From a checkpoint of a small contrastive audio-text model.
Model: 8.97M parameters, log mel input, encoder norm batchnorm, encoder activation silu, encoder widths [64, 96, 144], text encoder width 320, text encoder layers 8, text encoder norm layernorm.
Data: trained on synthesized solo parts of chorales (CocoChorales), 33.4 epochs.
Rows from block 2 of the audio encoder of a small contrastive audio-text model, named by matrix and row number. Rows with one number belong to one channel. Each number is 128 + 32 x the weight over its row's rms, rounded and kept within 0 to 255. All counts start at 0. Numbers have three digits each.
Before each channel's rows are labels from the 100 clips, of 14976, where the channel reaches its highest value: "lies over" is the class under the peak. Only what is clearly more common there than usual is listed. The data: synthesized solo parts of chorales (CocoChorales). In brackets: how many of the 100.
# convs0: first 3x3 conv (encoder.blocks.2.convs.0.weight, 64x64x3x3, each kernel summed), inputs 0-63
# convs1: second 3x3 conv (encoder.blocks.2.convs.1.weight, 64x64x3x3, transposed, each kernel summed), outputs 0-63

lies over: C#5 (25)
convs0.20:109090119088125114114085118075141194141096123181114074113151109104166160139161085098120103084142144106126122109111111153135130135134080109131096130027165143106170073078164090119136147094180169
convs1.20:117157133108126146066113119118118162092131083168072120075096152158200085166102133150150144118151075182219093126131105131132073107141127109135127122090148097121060108136124138124128123115196161

lies over: C#4 (59)
convs0.18:208190128124091153086135111142117168110138169073164091123170092124062114129085136183131123087185110103104105154150117176151123133133104141131152131136147154148179111167156106109063140088079152
convs1.18:201097161093123130117126151160199075133135124103116163110131179144077067084153141142158064142090149169130115118126176180156154124139134126155166096175120127146053107118124115147183102145111114

lies over: C#4 (39)
convs0.3:117078121043104079154190114125134123152136133143132114111094162111134151109153086117112144141049144098118126125120135119144124145174099081138097111062147070088097080086134120135080118121050167
convs1.3:160096120096161117107112120064156146128149208123142166098169143120140235114099058132114129102096102099120143160125120124091108137138063202113085102155131122080168148156131129110141133112114147

lies over: A#4 (53)
convs0.31:091091151129159130088165214156077112141110163078062141157140123132092097095178136130117139085212068118133105098144135114127156102121167132130063134156150120167083149105107130136163163139149139
convs1.31:152170182183089119088130164037176161097104151072158101104113117131127072154137180077122126079114077147126128128105117141122117129191192097122129147136071127133098136101117147117135109122101094

lies over: silence (60)
convs0.55:094109101160093121131087105115110201133115101090105092119108169149160096136101116129086122076132135096101101119112191073095151101101102074125136139114133110146096130245150176149141119141177144
convs1.55:114173124132113080140084171060150090142113104154088128056091187151175138110136136170149131068146118145139141168137135129127158080130128104174071092120106077152101134098136074133190153155112155

lies over: A#3 (26)
convs0.47:128088189162109101131141185158053122084111173063121117092113143104146160128122171121139156139163110161136134183101098141153124126126079105120094115142179126137098059152117175141103199122081098
convs1.47:187103119146150130109133044066135144127140140135195131108142104154104145113096072123114104147108074059082085101110128118099153084156183139139088144145159049156137112109121112123101081155133116

lies over: silence (85)
convs0.15:108126153123141113137158096123141135129138145124160097125134135176083116127120139131160056235207069120106119126110152081123107137089098089156124148066121093158107074139133104104078138070102104
convs1.15:170105165103136126120075120107102170181115085096167138157129130149132177164156187118144117100110188138142112087118193113113104128107182082105105117156093173143176121082102104165186133073151102

lies over: E5 (31)
convs0.57:051119100100139175153077077132131123115143167130118124095117081190138074092114143115115105096115074098177160074145090103127143142109109128199129141158186146083121136148157124141089187094140106
convs1.57:097124161085095089079123152071126106103058125174170077159144113169126142134106132138156154072126181054104163091124077096098145090133134134164108130126116105103149070124125190163145113107100111

lies over: silence (53)
convs0.25:124115143094163138101129221140078113105174136105059094166121113125122109133169123132163097159160117152097155092128107157111212097086203118142086134123154097168133126107161131086081126112089132
convs1.25:134071185207058101118118138113159165138145119116095162107099146141150137108094105138099151096109164111199103137098112082119104091171180160134169120156145138100093057113143110090109141103179133

lies over: A3 (45)
convs0.33:133129092189093155052096122098119081166091131099115148112121101144135114113102136123099172132099149072123169199078186104079108123095139096093111124114086104109082163105089154165150111086114084
convs1.33:108175134167139135120137179128180143130172137054067131079147092133096145129223113138156113152145129081184119132122185107126142112071093144103105138101100104102114138076162117079130170119109107

lies over: G#3 (34)
convs0.59:183117096100131208113151108168106124107129133115121138074087092078128134086181100137103116051151197139141132079163152179090090109122152139146127130082121129102105118141135142053137116096176132
convs1.59:121141138108129136130075169168142148134155166099129094094127117172068068110185125088157141156082151074150150124110126151201171115134096135097155108097218170124155127126092120130076170147153120

lies over: C#4 (31)
convs0.37:178176106094116110134180128105130149092142134099128109107156130135055117118048103128110128141130145121081164160164074138146090143194136076185108141124177106120094083195157109128129089153091135
convs1.37:177111113096137061094114089132156104193114124148123126148067159098092196057107102158147111128152159122141173118139132173133116102203101114131111096101160115121158141177152122110188124168169136

lies over: F4 (34)
convs0.53:136093156059112132167105125131142136088144111101125122063116102085123164091109105104126156148089119107127144072126162173086124177137107106136191111112131163101132128110143077115083151100231070
convs1.53:118107080105200147152134092153167127065121121117155088134126081141169131101098115121117135133098099108129090148090127127127163126041174082114138129079123101154190129173102132140084121137217107

lies over: G#4 (32)
convs0.0:113137074061078156067148172142136126121094120144061043112128151110128166119104123135197139131084128123156096054138093106103147153080115122156132103124127111073141092085133174128130095127145128
convs1.0:108184163127159147089103076106139104164205097090135073115140097139144142129127154126071128131134166180161133147127152138145106148061110157100136161130208206165118097119153125122136069154130128

lies over: C#4 (37); D#4 (31)
convs0.52:140043168151139192096120128108136143139122176075146145066100166109098129111151116121143098104154149159119111132073075085138139064156078109127167163146081152064075135108128117167152147137131131
convs1.52:115195172164128055130148105154088118117149085095144077089162037191145125124148132094154090135154123122104163127127162131120152094105160098100135143105048104136115138136102107140095095071134135

lies over: silence (49)
convs0.7:138103168116147205050179169106105161152116115119154153088062135144080097137133139119171093138153100083138139161113158115138074147111127192175145113066130124140113118107118162093139136102135062
convs1.7:136120171130095136118136111150062214094118099112127132126112094109110099105200131125117087079110120101105144149113120109176136147122130118138058081145092164192157076105044125123141107108120081

lies over: C5 (35); F5 (26)
convs0.41:138110096138091127203093121185161113163135119150132122097150146055208128105139128096095210125107110146151134101111111078087109167130117143104121159099121125176128117109142119151091150132035115
convs1.41:082141064149094137118122156119063131151062093141117109102154126142122137173078118153131127154117172116119115133057076091055104158138095175100126147148183051155126120116104145168135133092106113

lies over: silence (52); A#3 (30)
convs0.14:090129073132117156114136132156158143173117131090105080082140138083164116076111118126136058133118083162101189143130136110077219093102135121143066150153133183165175127105147171141103122096129137
convs1.14:092164199152115118152119181115157091179164117170104082082116073167120123106133176109082128100101110113152149092114152165140144127118109089050099062180141091122131091112105146153099131159100153

lies over: A#4 (35)
convs0.61:136127151180179159121097105117135123104088056107070125166126129132104140106092178087156166125116140121121133115091140164102073163091160166126227119146105182078117142110110090173153112122149093
convs1.61:060121114155150117118132113153096153078133135071149139158118103143162088149157144137142082095132118103060135105178126086140111143097071122111111117069054152100163094111068088105066116153092117

lies over: D4 (36)
convs0.10:083115139108176133077134120141140137131118143062131145151240109158123089082118158125153068121148128130144117137114217162127164129098137148199136137152101118148131086098137149155131169147157075
convs1.10:145130164103130118131101084155095137131133124115078140130070003139121108090156166148153127106160093120120097121140133106129176106116158125110149087107087205137127048088094131140124102145081139

lies over: D#4 (26)
convs0.13:132110168211118170142119121086165139128098132129148153132139109113122102203112125095081162163091189082151101135109131085126092081180109147088097083123104170109115119076153117087139052137121134
convs1.13:136126101101091132101079183123126098122118172130099149087118109109154105091137107084106143123121131081158089115135110147048099168090060145157092110151110064139147123056081082151132087073136135

lies over: D4 (43)
convs0.9:194124117127105073073149114172070130128056127101106106131173132065092156109114089177073071145131173105155095149151159158151119115116147122135147188098144077084127145103145136128147087148145111
convs1.9:094153168126135073105107130151103082127155128085187145134166096078123131111154149137147159143119162179135126161113107164115126099120138091144133101118123175222160089047146140132135067123178075

lies over: B3 (25)
convs0.49:161071098151069133158129090151134103103153129121174104148138139078121106167125132096115087078141168217117062126120141123095139099106075134092078191106157153150066130126138118122100169092136129
convs1.49:132142130092113120118129155127160132115165117086159098159121081138133133044133185166148073183116133120094142118135122095195147142085147125102102061139113168060073118122124187132130091134176084

lies over: F5 (25)
convs0.4:097182068151122097138117125172158155127096148157147145179144089122166105133119192131107151070169114105176132122121123120110166175098113197107156172132120117174151175098148115102137117187068081
convs1.4:135151142110087103130133195100108109165117122151116137142127118107064113096157163163098158136098136133077121190124175182085137101078126191156102208131124175140127134138142177148111111182069105