From a checkpoint of a small contrastive audio-text model.
Training: soap at rate 0.0012, 10200 steps.
Rows from block 6 of the audio encoder of a small contrastive audio-text model, named by matrix and row number. Rows with one number belong to one channel. Each number is 500 + 40 x the weight over its row's rms, rounded and kept within 0 to 999. All counts start at 0. Numbers have three digits each.
After each channel's rows are labels from the 100 clips, of 14976, where the channel reaches its highest value: "peak in band" is the frequency band that holds the peak; "top examples" is what is common among them. Only what is clearly more common there than usual is listed. The data: synthesized solo parts of chorales (CocoChorales).
# convs0: first 3x3 conv (encoder.blocks.6.convs.0.weight, 96x96x3x3, each kernel summed), inputs 0-47
# convs1: second 3x3 conv (encoder.blocks.6.convs.1.weight, 96x96x3x3, transposed, each kernel summed), outputs 0-47

convs0.42:405492479504432516557447490482453465428516466504560505513468562463447547448495470461466461415471476484492503494426515455436422500566473540488459
convs1.42:531416500524500442476427448523486505523525545433510531484493615456590519488498515474456450466553529465514540466507485523429533459563517538536559
peak in band: 500 to 1000 Hz
top examples: note B3; bassoon; note C#4; note A#3

convs0.11:486510484570463490497528491506546516525463463430435556509436597531544459477463497521532532523493548529504468478541451505565484556492584482486502
convs1.11:595483518520595503494474489469472496459511562494456502547585512498476466516508490490488572450456452577459434521541430544502522523459491492554411
peak in band: 500 to 1000 Hz
top examples: cello; note G3; note C4; note A3

convs0.50:470483504539480453470546456459496464539496509601548537435557517557557444425510504529495512588531509451477498487491515474481476458472496549413468
convs1.50:558456534508554476412462517485498558546450424353456550527505466556484490409477486517487477538522542496534464484508503530470537490484459497517449
peak in band: 0 to 250 Hz
top examples: note C3; note G3; bassoon; note F3

convs0.65:484480510559456458524522509517483490504472559442516460452494570490578480496569454450520469480474543487548490485532498524585482448467499467504470
convs1.65:495466526478497554407470460454471548425534568473425459460452522465548493544559442525473484518536447487494408484478483473419513513504520520496545
peak in band: 500 to 1000 Hz; 0 to 250 Hz
top examples: note A#3; note B3; bassoon; note G#3

convs0.0:468502462486462563422477523525520517525575513461476544470453569469568528501514460510437543492513549469524563558499558473530493463519446473509506
convs1.0:541457524532498446436473468521460444519519404466517496482524484496518388509564510494559435428522448516475524507456493519432494453537458481479522
peak in band: 500 to 1000 Hz
top examples: note G3; note A3; tuba; cello

convs0.46:464478496555550476509486515475521519493453535476501484559497525510503484538489528569533504467542463551463527587473439445459510511585532433530551
convs1.46:547496483570468499510518458546528523563467500547562522479477490475496524501510478425482574433479535505520514580491507407516514509543511462498525
peak in band: 1000 to 2000 Hz
top examples: note D4; note C#4; note E4; clarinet

convs0.40:474454514488467506577522471507537483509521412483523464525479467460471634500538404488508484491448517446515474494493526483502386469491449514517445
convs1.40:501601502419563562441416472465544511460505537456519496470466505498517448552487456564510501511488494469474455477572437560464456509477509491431557
peak in band: 250 to 500 Hz
top examples: note D#4; viola; note A#4

convs0.59:440574517517528495471424456510501521479437511515461368474524481524452432543500511506502480507601469527547429516529506535526502537491517500471547
convs1.59:541548445478547498524584520436468496562537494480568458530513541427564501508466474530494493542496483474472496501469533511461500546525516426542497
peak in band: 500 to 1000 Hz
top examples: note A#3; tuba; note G#3; note B3

convs0.66:486569479529465482469460521543546485551479468581487436488497444551546446433489522500540505479550535516496501529497526530560521523534487594458476
convs1.66:487438486544505464453578498508485479515482469488438578464466487506470507524460502446504458473486534489479425511552496486448554588530538452544504
peak in band: 250 to 500 Hz; 500 to 1000 Hz
top examples: note A#3; note E3; note A3; cello

convs0.90:488473476469479449494499481394489488566514431487499463528455543490508529573564498566479468490501462483567562547547480481544428498454495459476448
convs1.90:528516546436533495553442514463458524491434483441464533487573483526536495487503446479586535526491524436467496527500469474466547529565569595569500
peak in band: 500 to 1000 Hz
top examples: note F#3; cello; note G#3; note E3

convs0.27:478491439505578477534532520465471522449460498442496510577492480477479505482513429434522451541527456433520487545558477472505493476471428554515406
convs1.27:516512486492499486454522516494588486508531548522488519377507527524567447497432481501459461538522607409484530517508437507467499502501493547504499
peak in band: 0 to 250 Hz
top examples: note A#3; note A3; note A#2; instrument: cello

convs0.87:527518496541550454524589498494464499442472425518517494498463474456520420506493451446449471514464443446578474472521570480482479499488463535559433
convs1.87:473506494508425535447387496514531499462520517533523538477489552562544497511460464526550451489516645441492467501485483474481532526503511529471435
peak in band: 0 to 250 Hz
top examples: cello; note B3; note F#3; note G#3

convs0.25:499449485453474512516546478490479506488517538424503505539516487538442475493497482445569442405498486501449447513549455506567459432544455508569471
convs1.25:523533517442498500488459463459520505484422570456457527457485519502494474502488422504512518485464459434484462508497509615518566488486452522483591
peak in band: 1000 to 2000 Hz
top examples: note F#5; note E5

convs0.57:566472501500489486446527510470562445499501549489496489471531485420503446421415508480464492505591465489464469539487570553446513581444422510526469
convs1.57:455473471467493441440484469473518554550521464506525539537506457511499496400457543494489429508521475573482530441487474498473539527523573469449420
peak in band: 0 to 250 Hz
top examples: note D3; tuba; note A3; note D4

convs0.58:527444545409571526497483495492535508514560527493609474447551541526514493543533448550477513491531606485571403502520459583519501514481532485432477
convs1.58:414496507537505472448480542503508465487561475471490485511521468529503485518424510581398536448462451538485453499479539478438525500440453442496505
peak in band: 250 to 500 Hz; 500 to 1000 Hz
top examples: note G3; cello; note C4; note A3

convs0.20:530492503491464473509492580469513486514467495501505521498437520505512497470501474538509389496486517427460543481494522580540490464469454563528493
convs1.20:549552567516427453544511458495450509402487450427493559440535454573469537441465498475482507550537501498530493450539499418473523544491511514461513
peak in band: 500 to 1000 Hz
top examples: note D#3; cello; tuba

convs0.2:498498519518499469451487453440459522552570508508477498538448493520485513439550491499540498511493478544412449457451466543530569438502556450504509
convs1.2:452470441492457508496471457524466539512464498571451530429542497500416490472476515513413390487472454528485498562515492586509521516454483504494559
peak in band: 1000 to 2000 Hz
top examples: note A#4; note C5; horn; violin

convs0.32:441504414494500452462488493532516453523451480545541459502511474482477465518500429498501499525530474487485506548470419508540585496489436514461468
convs1.32:552520506479536551471534508511618468490488528444548480579486555527498495461482439496537496503471459535515571507481558458459555506517543438504466
peak in band: 500 to 1000 Hz
top examples: note A#3; bassoon; note C4; note G#3

convs0.4:441455424561485478485488531489534496508518505480500484546465466552502448448540479457401429456500565500528515455501501389486477516495490560478500
convs1.4:506504446576499512516527443529511500513453458429568566491528509453552500485502612482481461534507524399422497464467548437515495545514534500499475
peak in band: 250 to 500 Hz
top examples: note F3; note F5; note F4

convs0.83:553555501443463484466584520517532536541415455555514500534541482486390457474482503484451523440449544474485536471506552439499526484539474498544452
convs1.83:514478564486522527445462503451509518436516488478472512466481461567441523557475526448454492588562474482452485555518481541474483541499499481521509
peak in band: 250 to 500 Hz
top examples: note D3; tuba; note A3

convs0.64:466519570509488515483503479517488481538542506508496391480564516568513562501507528499500524516457532481543472529446464466489582460522445542456610
convs1.64:542484476526496485462471447599499532452508450393450470523453504422509444502547471462494492505485476453461510437439473535506553463455504472494474
peak in band: 500 to 1000 Hz
top examples: horn; note A4

convs0.81:541479551507481475472476543476514459496489472507512477439490474441484587507526499475474501510566432455479610517503511442574511500541497570524539
convs1.81:574457518533428493570505515544520519474494506489439483526506472550526544573443488489494491509521512439580477520535471466420521498568516431551499
peak in band: 1000 to 2000 Hz
top examples: note E4; note F#4; note D4; note B4

convs0.75:508543547438487520537501494484502532539466470466476555488539564493566467515500521507465503444509507453532523563549531456528469528513431498493461
convs1.75:489458474473555443471500589489546550479557491410488524535488452473511512526512498530474528592461515424426530511475522542472462588537483451537537
peak in band: 250 to 500 Hz
top examples: note G3; note A3; bassoon; note B3

convs0.43:474534451501511555513490523495528520457513495555476432476481377504457445531526456414469455436490476472487473554511504559491474550494478454484511
convs1.43:627533506456531470502480466493460491544498441519470477485520446469465464490473513478464459496498521443467527510462494493448482477576459493442498
peak in band: 500 to 1000 Hz; 1000 to 2000 Hz
top examples: note E3; note A#3; bassoon; note G#3

convs0.8:520465545522448569479456455505480550434461442473437537486479502548462480541458514556470447443513546518466468530439506492470512474519506454548490
convs1.8:492532499517511502497474472514489490511548485508488483509526458449548459524524628427494374536508474514435511496511439460452438471485498517496475
peak in band: 500 to 1000 Hz
top examples: tuba; note A3; note G#3; note B3

convs0.68:470544574472534444543492501483541515505475403519430501515461561483487471503474470505499589529580496537554421532503411517404595541481510468506468
convs1.68:473529474542580513511503561497527432478614519550485538537470535486580492477443509493499515510456506494455536541481438544526473525471522509493543
peak in band: 500 to 1000 Hz; 250 to 500 Hz
top examples: note A#3; note G#3; note E3; cello

convs0.14:470571489462461533469507508518502475485475464544463416501536478530506465526480559486527459466626514488537489541481490480456518488462433543546501
convs1.14:451488526484538446558456487497513514531511490481466511488577469469486529466524582470498451486528483456463436562601580518444522478474510431550543
peak in band: 500 to 1000 Hz; 250 to 500 Hz
top examples: note D3; note A3; tuba; note G3

convs0.26:511501495505496564437562460557439475525468505490500481492483500471413423487495401486510556484537401532507533485504464514503488472520501503502417
convs1.26:533522461475533481495552521525525557598515451542521545573485472374601465436518518495526491479471512546478554477452516423535493495525470491465468
peak in band: 0 to 250 Hz
top examples: note D#3; tuba; note A#3; instrument: cello

convs0.39:512522490543459515524511429529588516479527548598529426523449494529495496592489487510515470419559482484573518506478483531405508538508494403471556
convs1.39:578517419444486464507521462528500503462449453496477486635481489513430467482411480546438495525516535512404542505497534475454477469472502489479534
peak in band: 0 to 250 Hz
top examples: note E3; tuba; note D#3; cello

convs0.80:540472487523527531454485479532473547523493521507447422449432462545540530441484474524525419512445488467471514527491588509528566538432480551448508
convs1.80:501486521557416502481517501556562419564436474456476515480517481516491397476495473437509480480470472477466475569435434482428508555497475502493443
peak in band: 1000 to 2000 Hz
top examples: note D4; note C#4; trombone; note A3

convs0.44:469466524540452478545547431390459479476520495462498443503495525470544451483485450496429434502536498511497419498486505531483462555462449463531481
convs1.44:516517410513481530465501483490553479507524446474477477484551439489524420482502528563409501522469465493557468469494466477502535515477521513467500
peak in band: 250 to 500 Hz
top examples: note B3; cello; note C#4; clarinet

convs0.76:495527451542523436513484511505504449494555521537494565467440442500568397516506489414431465447534432508468460475497464451483510442538496480522473
convs1.76:552487471545485473514582506501477515479516449493480503514461545603509444468479443453528503512500521499516478507483509459426438476479515514572582
peak in band: 250 to 500 Hz
top examples: note F3; note A#3; cello; note G3

convs0.95:460510569433511538483513494440492468533405460536562512523485535548566433443438486489488548491441577481439512511479455482469471532485494553505458
convs1.95:467485456489484529496496493551552490486518478455557437502578445546531475428480498472417570489511551478381440482418471490508505475494498470549510
peak in band: 250 to 500 Hz
top examples: note C5; violin; note A#4; note C#5

convs0.5:495439539575488459496518528474482497476482433519489441444498478559460470492534530486549512485526500435501484560508449562466521452494478505502574
convs1.5:480433494537411471446474539560449540451545475497475476399493474469472494450500501497473496548476481541443500485478455578508498459539498467514477
peak in band: 500 to 1000 Hz
top examples: note B3; note A3; note C#4; note A#3

convs0.94:559526460494573426498521486502461482488503480482504486488513485528542451561459526565482506531538494471478512478490448527502498465587539477489537
convs1.94:495515556464545536532454510515466523494499512548497461497496516463465590516532442432435459479449484533493462490490541536465468439431509489516559
peak in band: 1000 to 2000 Hz
top examples: tuba; note C#4; note A3; note G#3

convs0.1:500481452502547457522485531454479474477480522485535389427502532569454556424513490514450509545435498511492473544495472511595509458516521500491462
convs1.1:455499548503476465484472460417441505470499476484451550453496521500527470442438513496480511428545489441481477489479514466477614540483528540429460
peak in band: 1000 to 2000 Hz
top examples: note D#4; note D5; note F4

convs0.36:481538427527478425513488514552513506498469480574492492541460394495473512565481440506542525509546496516457534538527459478503499463474425515567487
convs1.36:501555499590498509498475574479496515512494501515426510573461476534528491525506472544516503451539542513537661447418594482519536509519521503567499
peak in band: 0 to 250 Hz
top examples: note D#3; note A#3; tuba; instrument: cello

convs0.16:574529523441467483542542480480498503450445490440482485550455485549459439512516510477491472512417499468559500623552533491515484478509452561481513
convs1.16:531495521504484454562444525529507583439529527539452570463503557564535436505492449458468445474504486425458407512515486551504513439551486472491445
peak in band: 500 to 1000 Hz
top examples: note F#5; note E4; note D4

convs0.24:534478490557503450491465434555521447459551530520493417480458483534527496531598474472508496496509489505484575419476512437534485529554513471447408
convs1.24:522519495543487417519519531436469545549436503460477545534513572539534498473486469535475487467449437521548505500519473540531537607411442507490538
peak in band: 500 to 1000 Hz
top examples: note D#4; cello; note B3; note A3

convs0.7:498447480456544506485501477494518503498583466486531423498465527504499522486483524525468430536514487508525555541494484537504567557581494477490541
convs1.7:543517456514510483452449466505465548511505445475429413475531478456520503447453508452503595480468486505479431501430466450501410550471478500484457
peak in band: 500 to 1000 Hz
top examples: note F#3; cello; note G#3; note B3

convs0.9:533540547491516520407462582490408474512506517482426484474463531526546451473468545479520512489492584494409472597508468471476510452476470448541439
convs1.9:500455472497523481508482449483517475471625482481478574540591435499470481484430464517454524529525399503495442517473501550485527449453494509444559
peak in band: 500 to 1000 Hz
top examples: note C5; note A#4; horn

convs0.28:491520488492529583548491485533489496421473461558465489485502461405492452511537468458478509517493442435456486453515486546520475429454517486496511
convs1.28:477518444497480462463435477498507547501515630491519514454488428436483498563518524459494486448475548456448412513489500472450500526531539481569488
peak in band: 2000 to 4000 Hz
top examples: note D#5; flute

convs0.29:487503492477454495457562542510532496489428491542443437534536557511482460488495461474485519423506555521504436434451483480493430488476458587536506
convs1.29:519573520535529501461480437608561517547443488496473529523514433437547555506535527480495498489585542526478594434527559456515476526518480496501507
peak in band: 500 to 1000 Hz
top examples: note A#3; note G#3; note A#4

convs0.88:505465394500527406424521521504537438458419510502539496492467488480518418501501523498593492498468527496517528474556471526440515449451493504471503
convs1.88:467524532516557457481400468486491533482542532464531480513490478546523476455465524578496534547469498486517478447495520447536469448507465545497533
peak in band: 0 to 250 Hz
top examples: flute; note G5; note F5; note F#5

convs0.56:543530534515508476487388477495491502552502479513495367489541451547501514537508545522484509507534439552555467504384523513546526464491490507472508
convs1.56:575481452541486467443456461486496492455499427516471423489509491437483482436486448460493544462527530487484502494451483497486654560481519514475536
peak in band: 1000 to 2000 Hz
top examples: cello; note G#4

convs0.70:446474482501567496494503453512529501537511540495491448463482517535497503540482489502440469514477501482501591524469558447546514467566481555453608
convs1.70:488461558515508438478489447501461511483516485506498561428434473512500479497472471494490495557487550473505465413558482494485542424480444494480529
peak in band: 500 to 1000 Hz
top examples: tuba; note D3

convs0.18:507486489452435494468489481498508482469500498449473399444565509477488429541573483507422441452573546492546475547549443454530496447508551498552524
convs1.18:526538577438523495489499562545435526530497532475542588526511493490464504486459531513489472450515458552485506534489578523491524472549590531538526
peak in band: 1000 to 2000 Hz; 500 to 1000 Hz
top examples: note C#4; note G#3; cello

convs0.86:510497503402445502528465458541465522488536515546555613443501551525448525476561495533476500461471463478485569556565513486458470561543475495536507
convs1.86:452528530422540461521442526493479515496533473474475468541507519438542408502500474453474458505479446501439482537478473488435565523505468479549482
peak in band: 500 to 1000 Hz
top examples: note A3; note B3; note C4; cello

convs0.3:559467564477451461546510496509515433517466484504506508465537518520574475432512498503492442550539526470547469480526464493520455481479440479547510
convs1.3:506513507499554470441421488466464528499561470469506450550507546552496527489538550531491510511490388495434478500454551480492488517485517460555545
peak in band: 500 to 1000 Hz
top examples: note A3; note G#3; bassoon; instrument: cello

convs0.78:475498446381459479474443511484512473500479483470562451434582505492453531517545554539511486556536492456621460490502551466475471479475465541526491
convs1.78:505487514441483533435508558521467568551426464472509501463487469529448529485548597613538547465501503463463458420514480479463551459521488436474541
peak in band: 500 to 1000 Hz; 250 to 500 Hz
top examples: cello; note C#3; note G#3; note B2

convs0.38:494511520528534489517456485499530487466468448533440482505542494494439499484493425543560504551547439531478532427541459600460512503492477461508488
convs1.38:526577501572467550499468480472475474483475557486472496430443489490582537547412445534462444495529469534548467523511545545504498566511521537507480
peak in band: 1000 to 2000 Hz; 500 to 1000 Hz
top examples: note G5; flute; note B4

convs0.93:556573498503547443490526437469486480421451497506463503526525467514548478513511437479466484512488573520584494434509488533556436468466451516511372
convs1.93:539504518450495435465433511486610492498532513487517535499536451529562436491573473558451478469514504554477459480472561553494541565496547486564550
peak in band: 0 to 250 Hz; 250 to 500 Hz
top examples: note B2; note F#3; note B3; tuba

convs0.63:495540462491510474442504511439397497564503443489521431521539516476430485501422418507439529509452465495512527588498533513483503513497518547455472
convs1.63:520442512478433461550510526501516486522467456469441548486491480531509490374436465450487380519468575515469479509501509556542549520428533597492526
peak in band: 1000 to 2000 Hz
top examples: note C4; note A#3; cello; note D4

convs0.85:498543509438463555558491465440532460508454502510569462479500532513523515560510543499523465525510589511490466571465535505462480512482424539487458
convs1.85:524518475503536528478394475524581541433507455506528512554528487511470449501401489439488487519578476504451444416452471466499466488481526438471480
peak in band: 250 to 500 Hz
top examples: note E4; viola; note F#4

convs0.41:462553550567471601521488505471476480528539489522485396490498507535529486533447527492478487514508594464519486525527512464530513578453481401467432
convs1.41:531454452474427531453467491554506504469556485432552526502592502501507458486509575525507452527511437495486449511388466556469468545479569509504521
peak in band: 500 to 1000 Hz
top examples: note C#5

convs0.91:537472485506550486513468539499517461506452423553482422498447469406461535526453446476501481514532458514551534420451486479496566642492461478488490
convs1.91:486494504457479449457421488474592452456533541528514454552553456436512460553499452550529464541507534468534556448512506500468401520482540473451488
peak in band: 1000 to 2000 Hz; 0 to 250 Hz
top examples: clarinet; note D#4; cello

convs0.73:475529487479466464466577521484523486425508481562493443450529471537398505445466492474503460507458430503500540470569524468446455492486488589516468
convs1.73:493519543467502522551490509515487452543435515521503559448510452491457514519508470536420545564570539538474489510463503525479511479489496514504493
peak in band: 250 to 500 Hz
top examples: note D#3; bassoon; note A#3; note F3

convs0.84:468491547586530605438502520523490513533488516478506455487511494493439512471494442507443541469536422571502468464503510537498471530511532503492525
convs1.84:516430533476474499523480496488489498503466524454523545510474448417473418531550501557496450516513419543522515454483531505527487496534567544505452
peak in band: 500 to 1000 Hz
top examples: note D#4; viola; note F4; instrument: cello

convs0.67:519493482410464440466599489496459545528407535498525490458480422529527434498477504540553476473493434503533536507509490506514495478523433511538475
convs1.67:485449475465445523509395574497496470496515452523441466502528534528585472507435489489570494485476550504476526514455507481432487488454552530457442
peak in band: 0 to 250 Hz
top examples: note A#3; note C4; note G#3; note B3

convs0.55:484448473535510532481522517482462471491492506548492521473474450501456504514451495449508537559544370501516503454491472527461489500475471489423464
convs1.55:522508492481493539483557502509497519562524477514435532549580516493493478557576555511475378481493544508534531474587459500497479491481429561572488
peak in band: 0 to 250 Hz
top examples: note F3; cello; note C3; instrument: tuba

convs0.62:507488510583533514488496463483548527549496464490521452540417527550523506486549481473473481483451513501488539474544545466565530547473449480512487
convs1.62:574455431450525490469504445525472444458507440510461503466544471491480511505467425560484457486458398454497489531578460488442519497440507413466526
peak in band: 250 to 500 Hz
top examples: note F#3; cello; note G#3; note B3

convs0.23:482467494487542586464478483482502505510483491532433501503512516526530497530512577506463500453546376505482492470538521443474450530477519427524487
convs1.23:458466464477579553440507504540522525475582474484504504526444502473509501485480619491470504460544574486543505492485491475543548566495544534505508
peak in band: 500 to 1000 Hz; 0 to 250 Hz
top examples: note A3; cello; note B3; note D3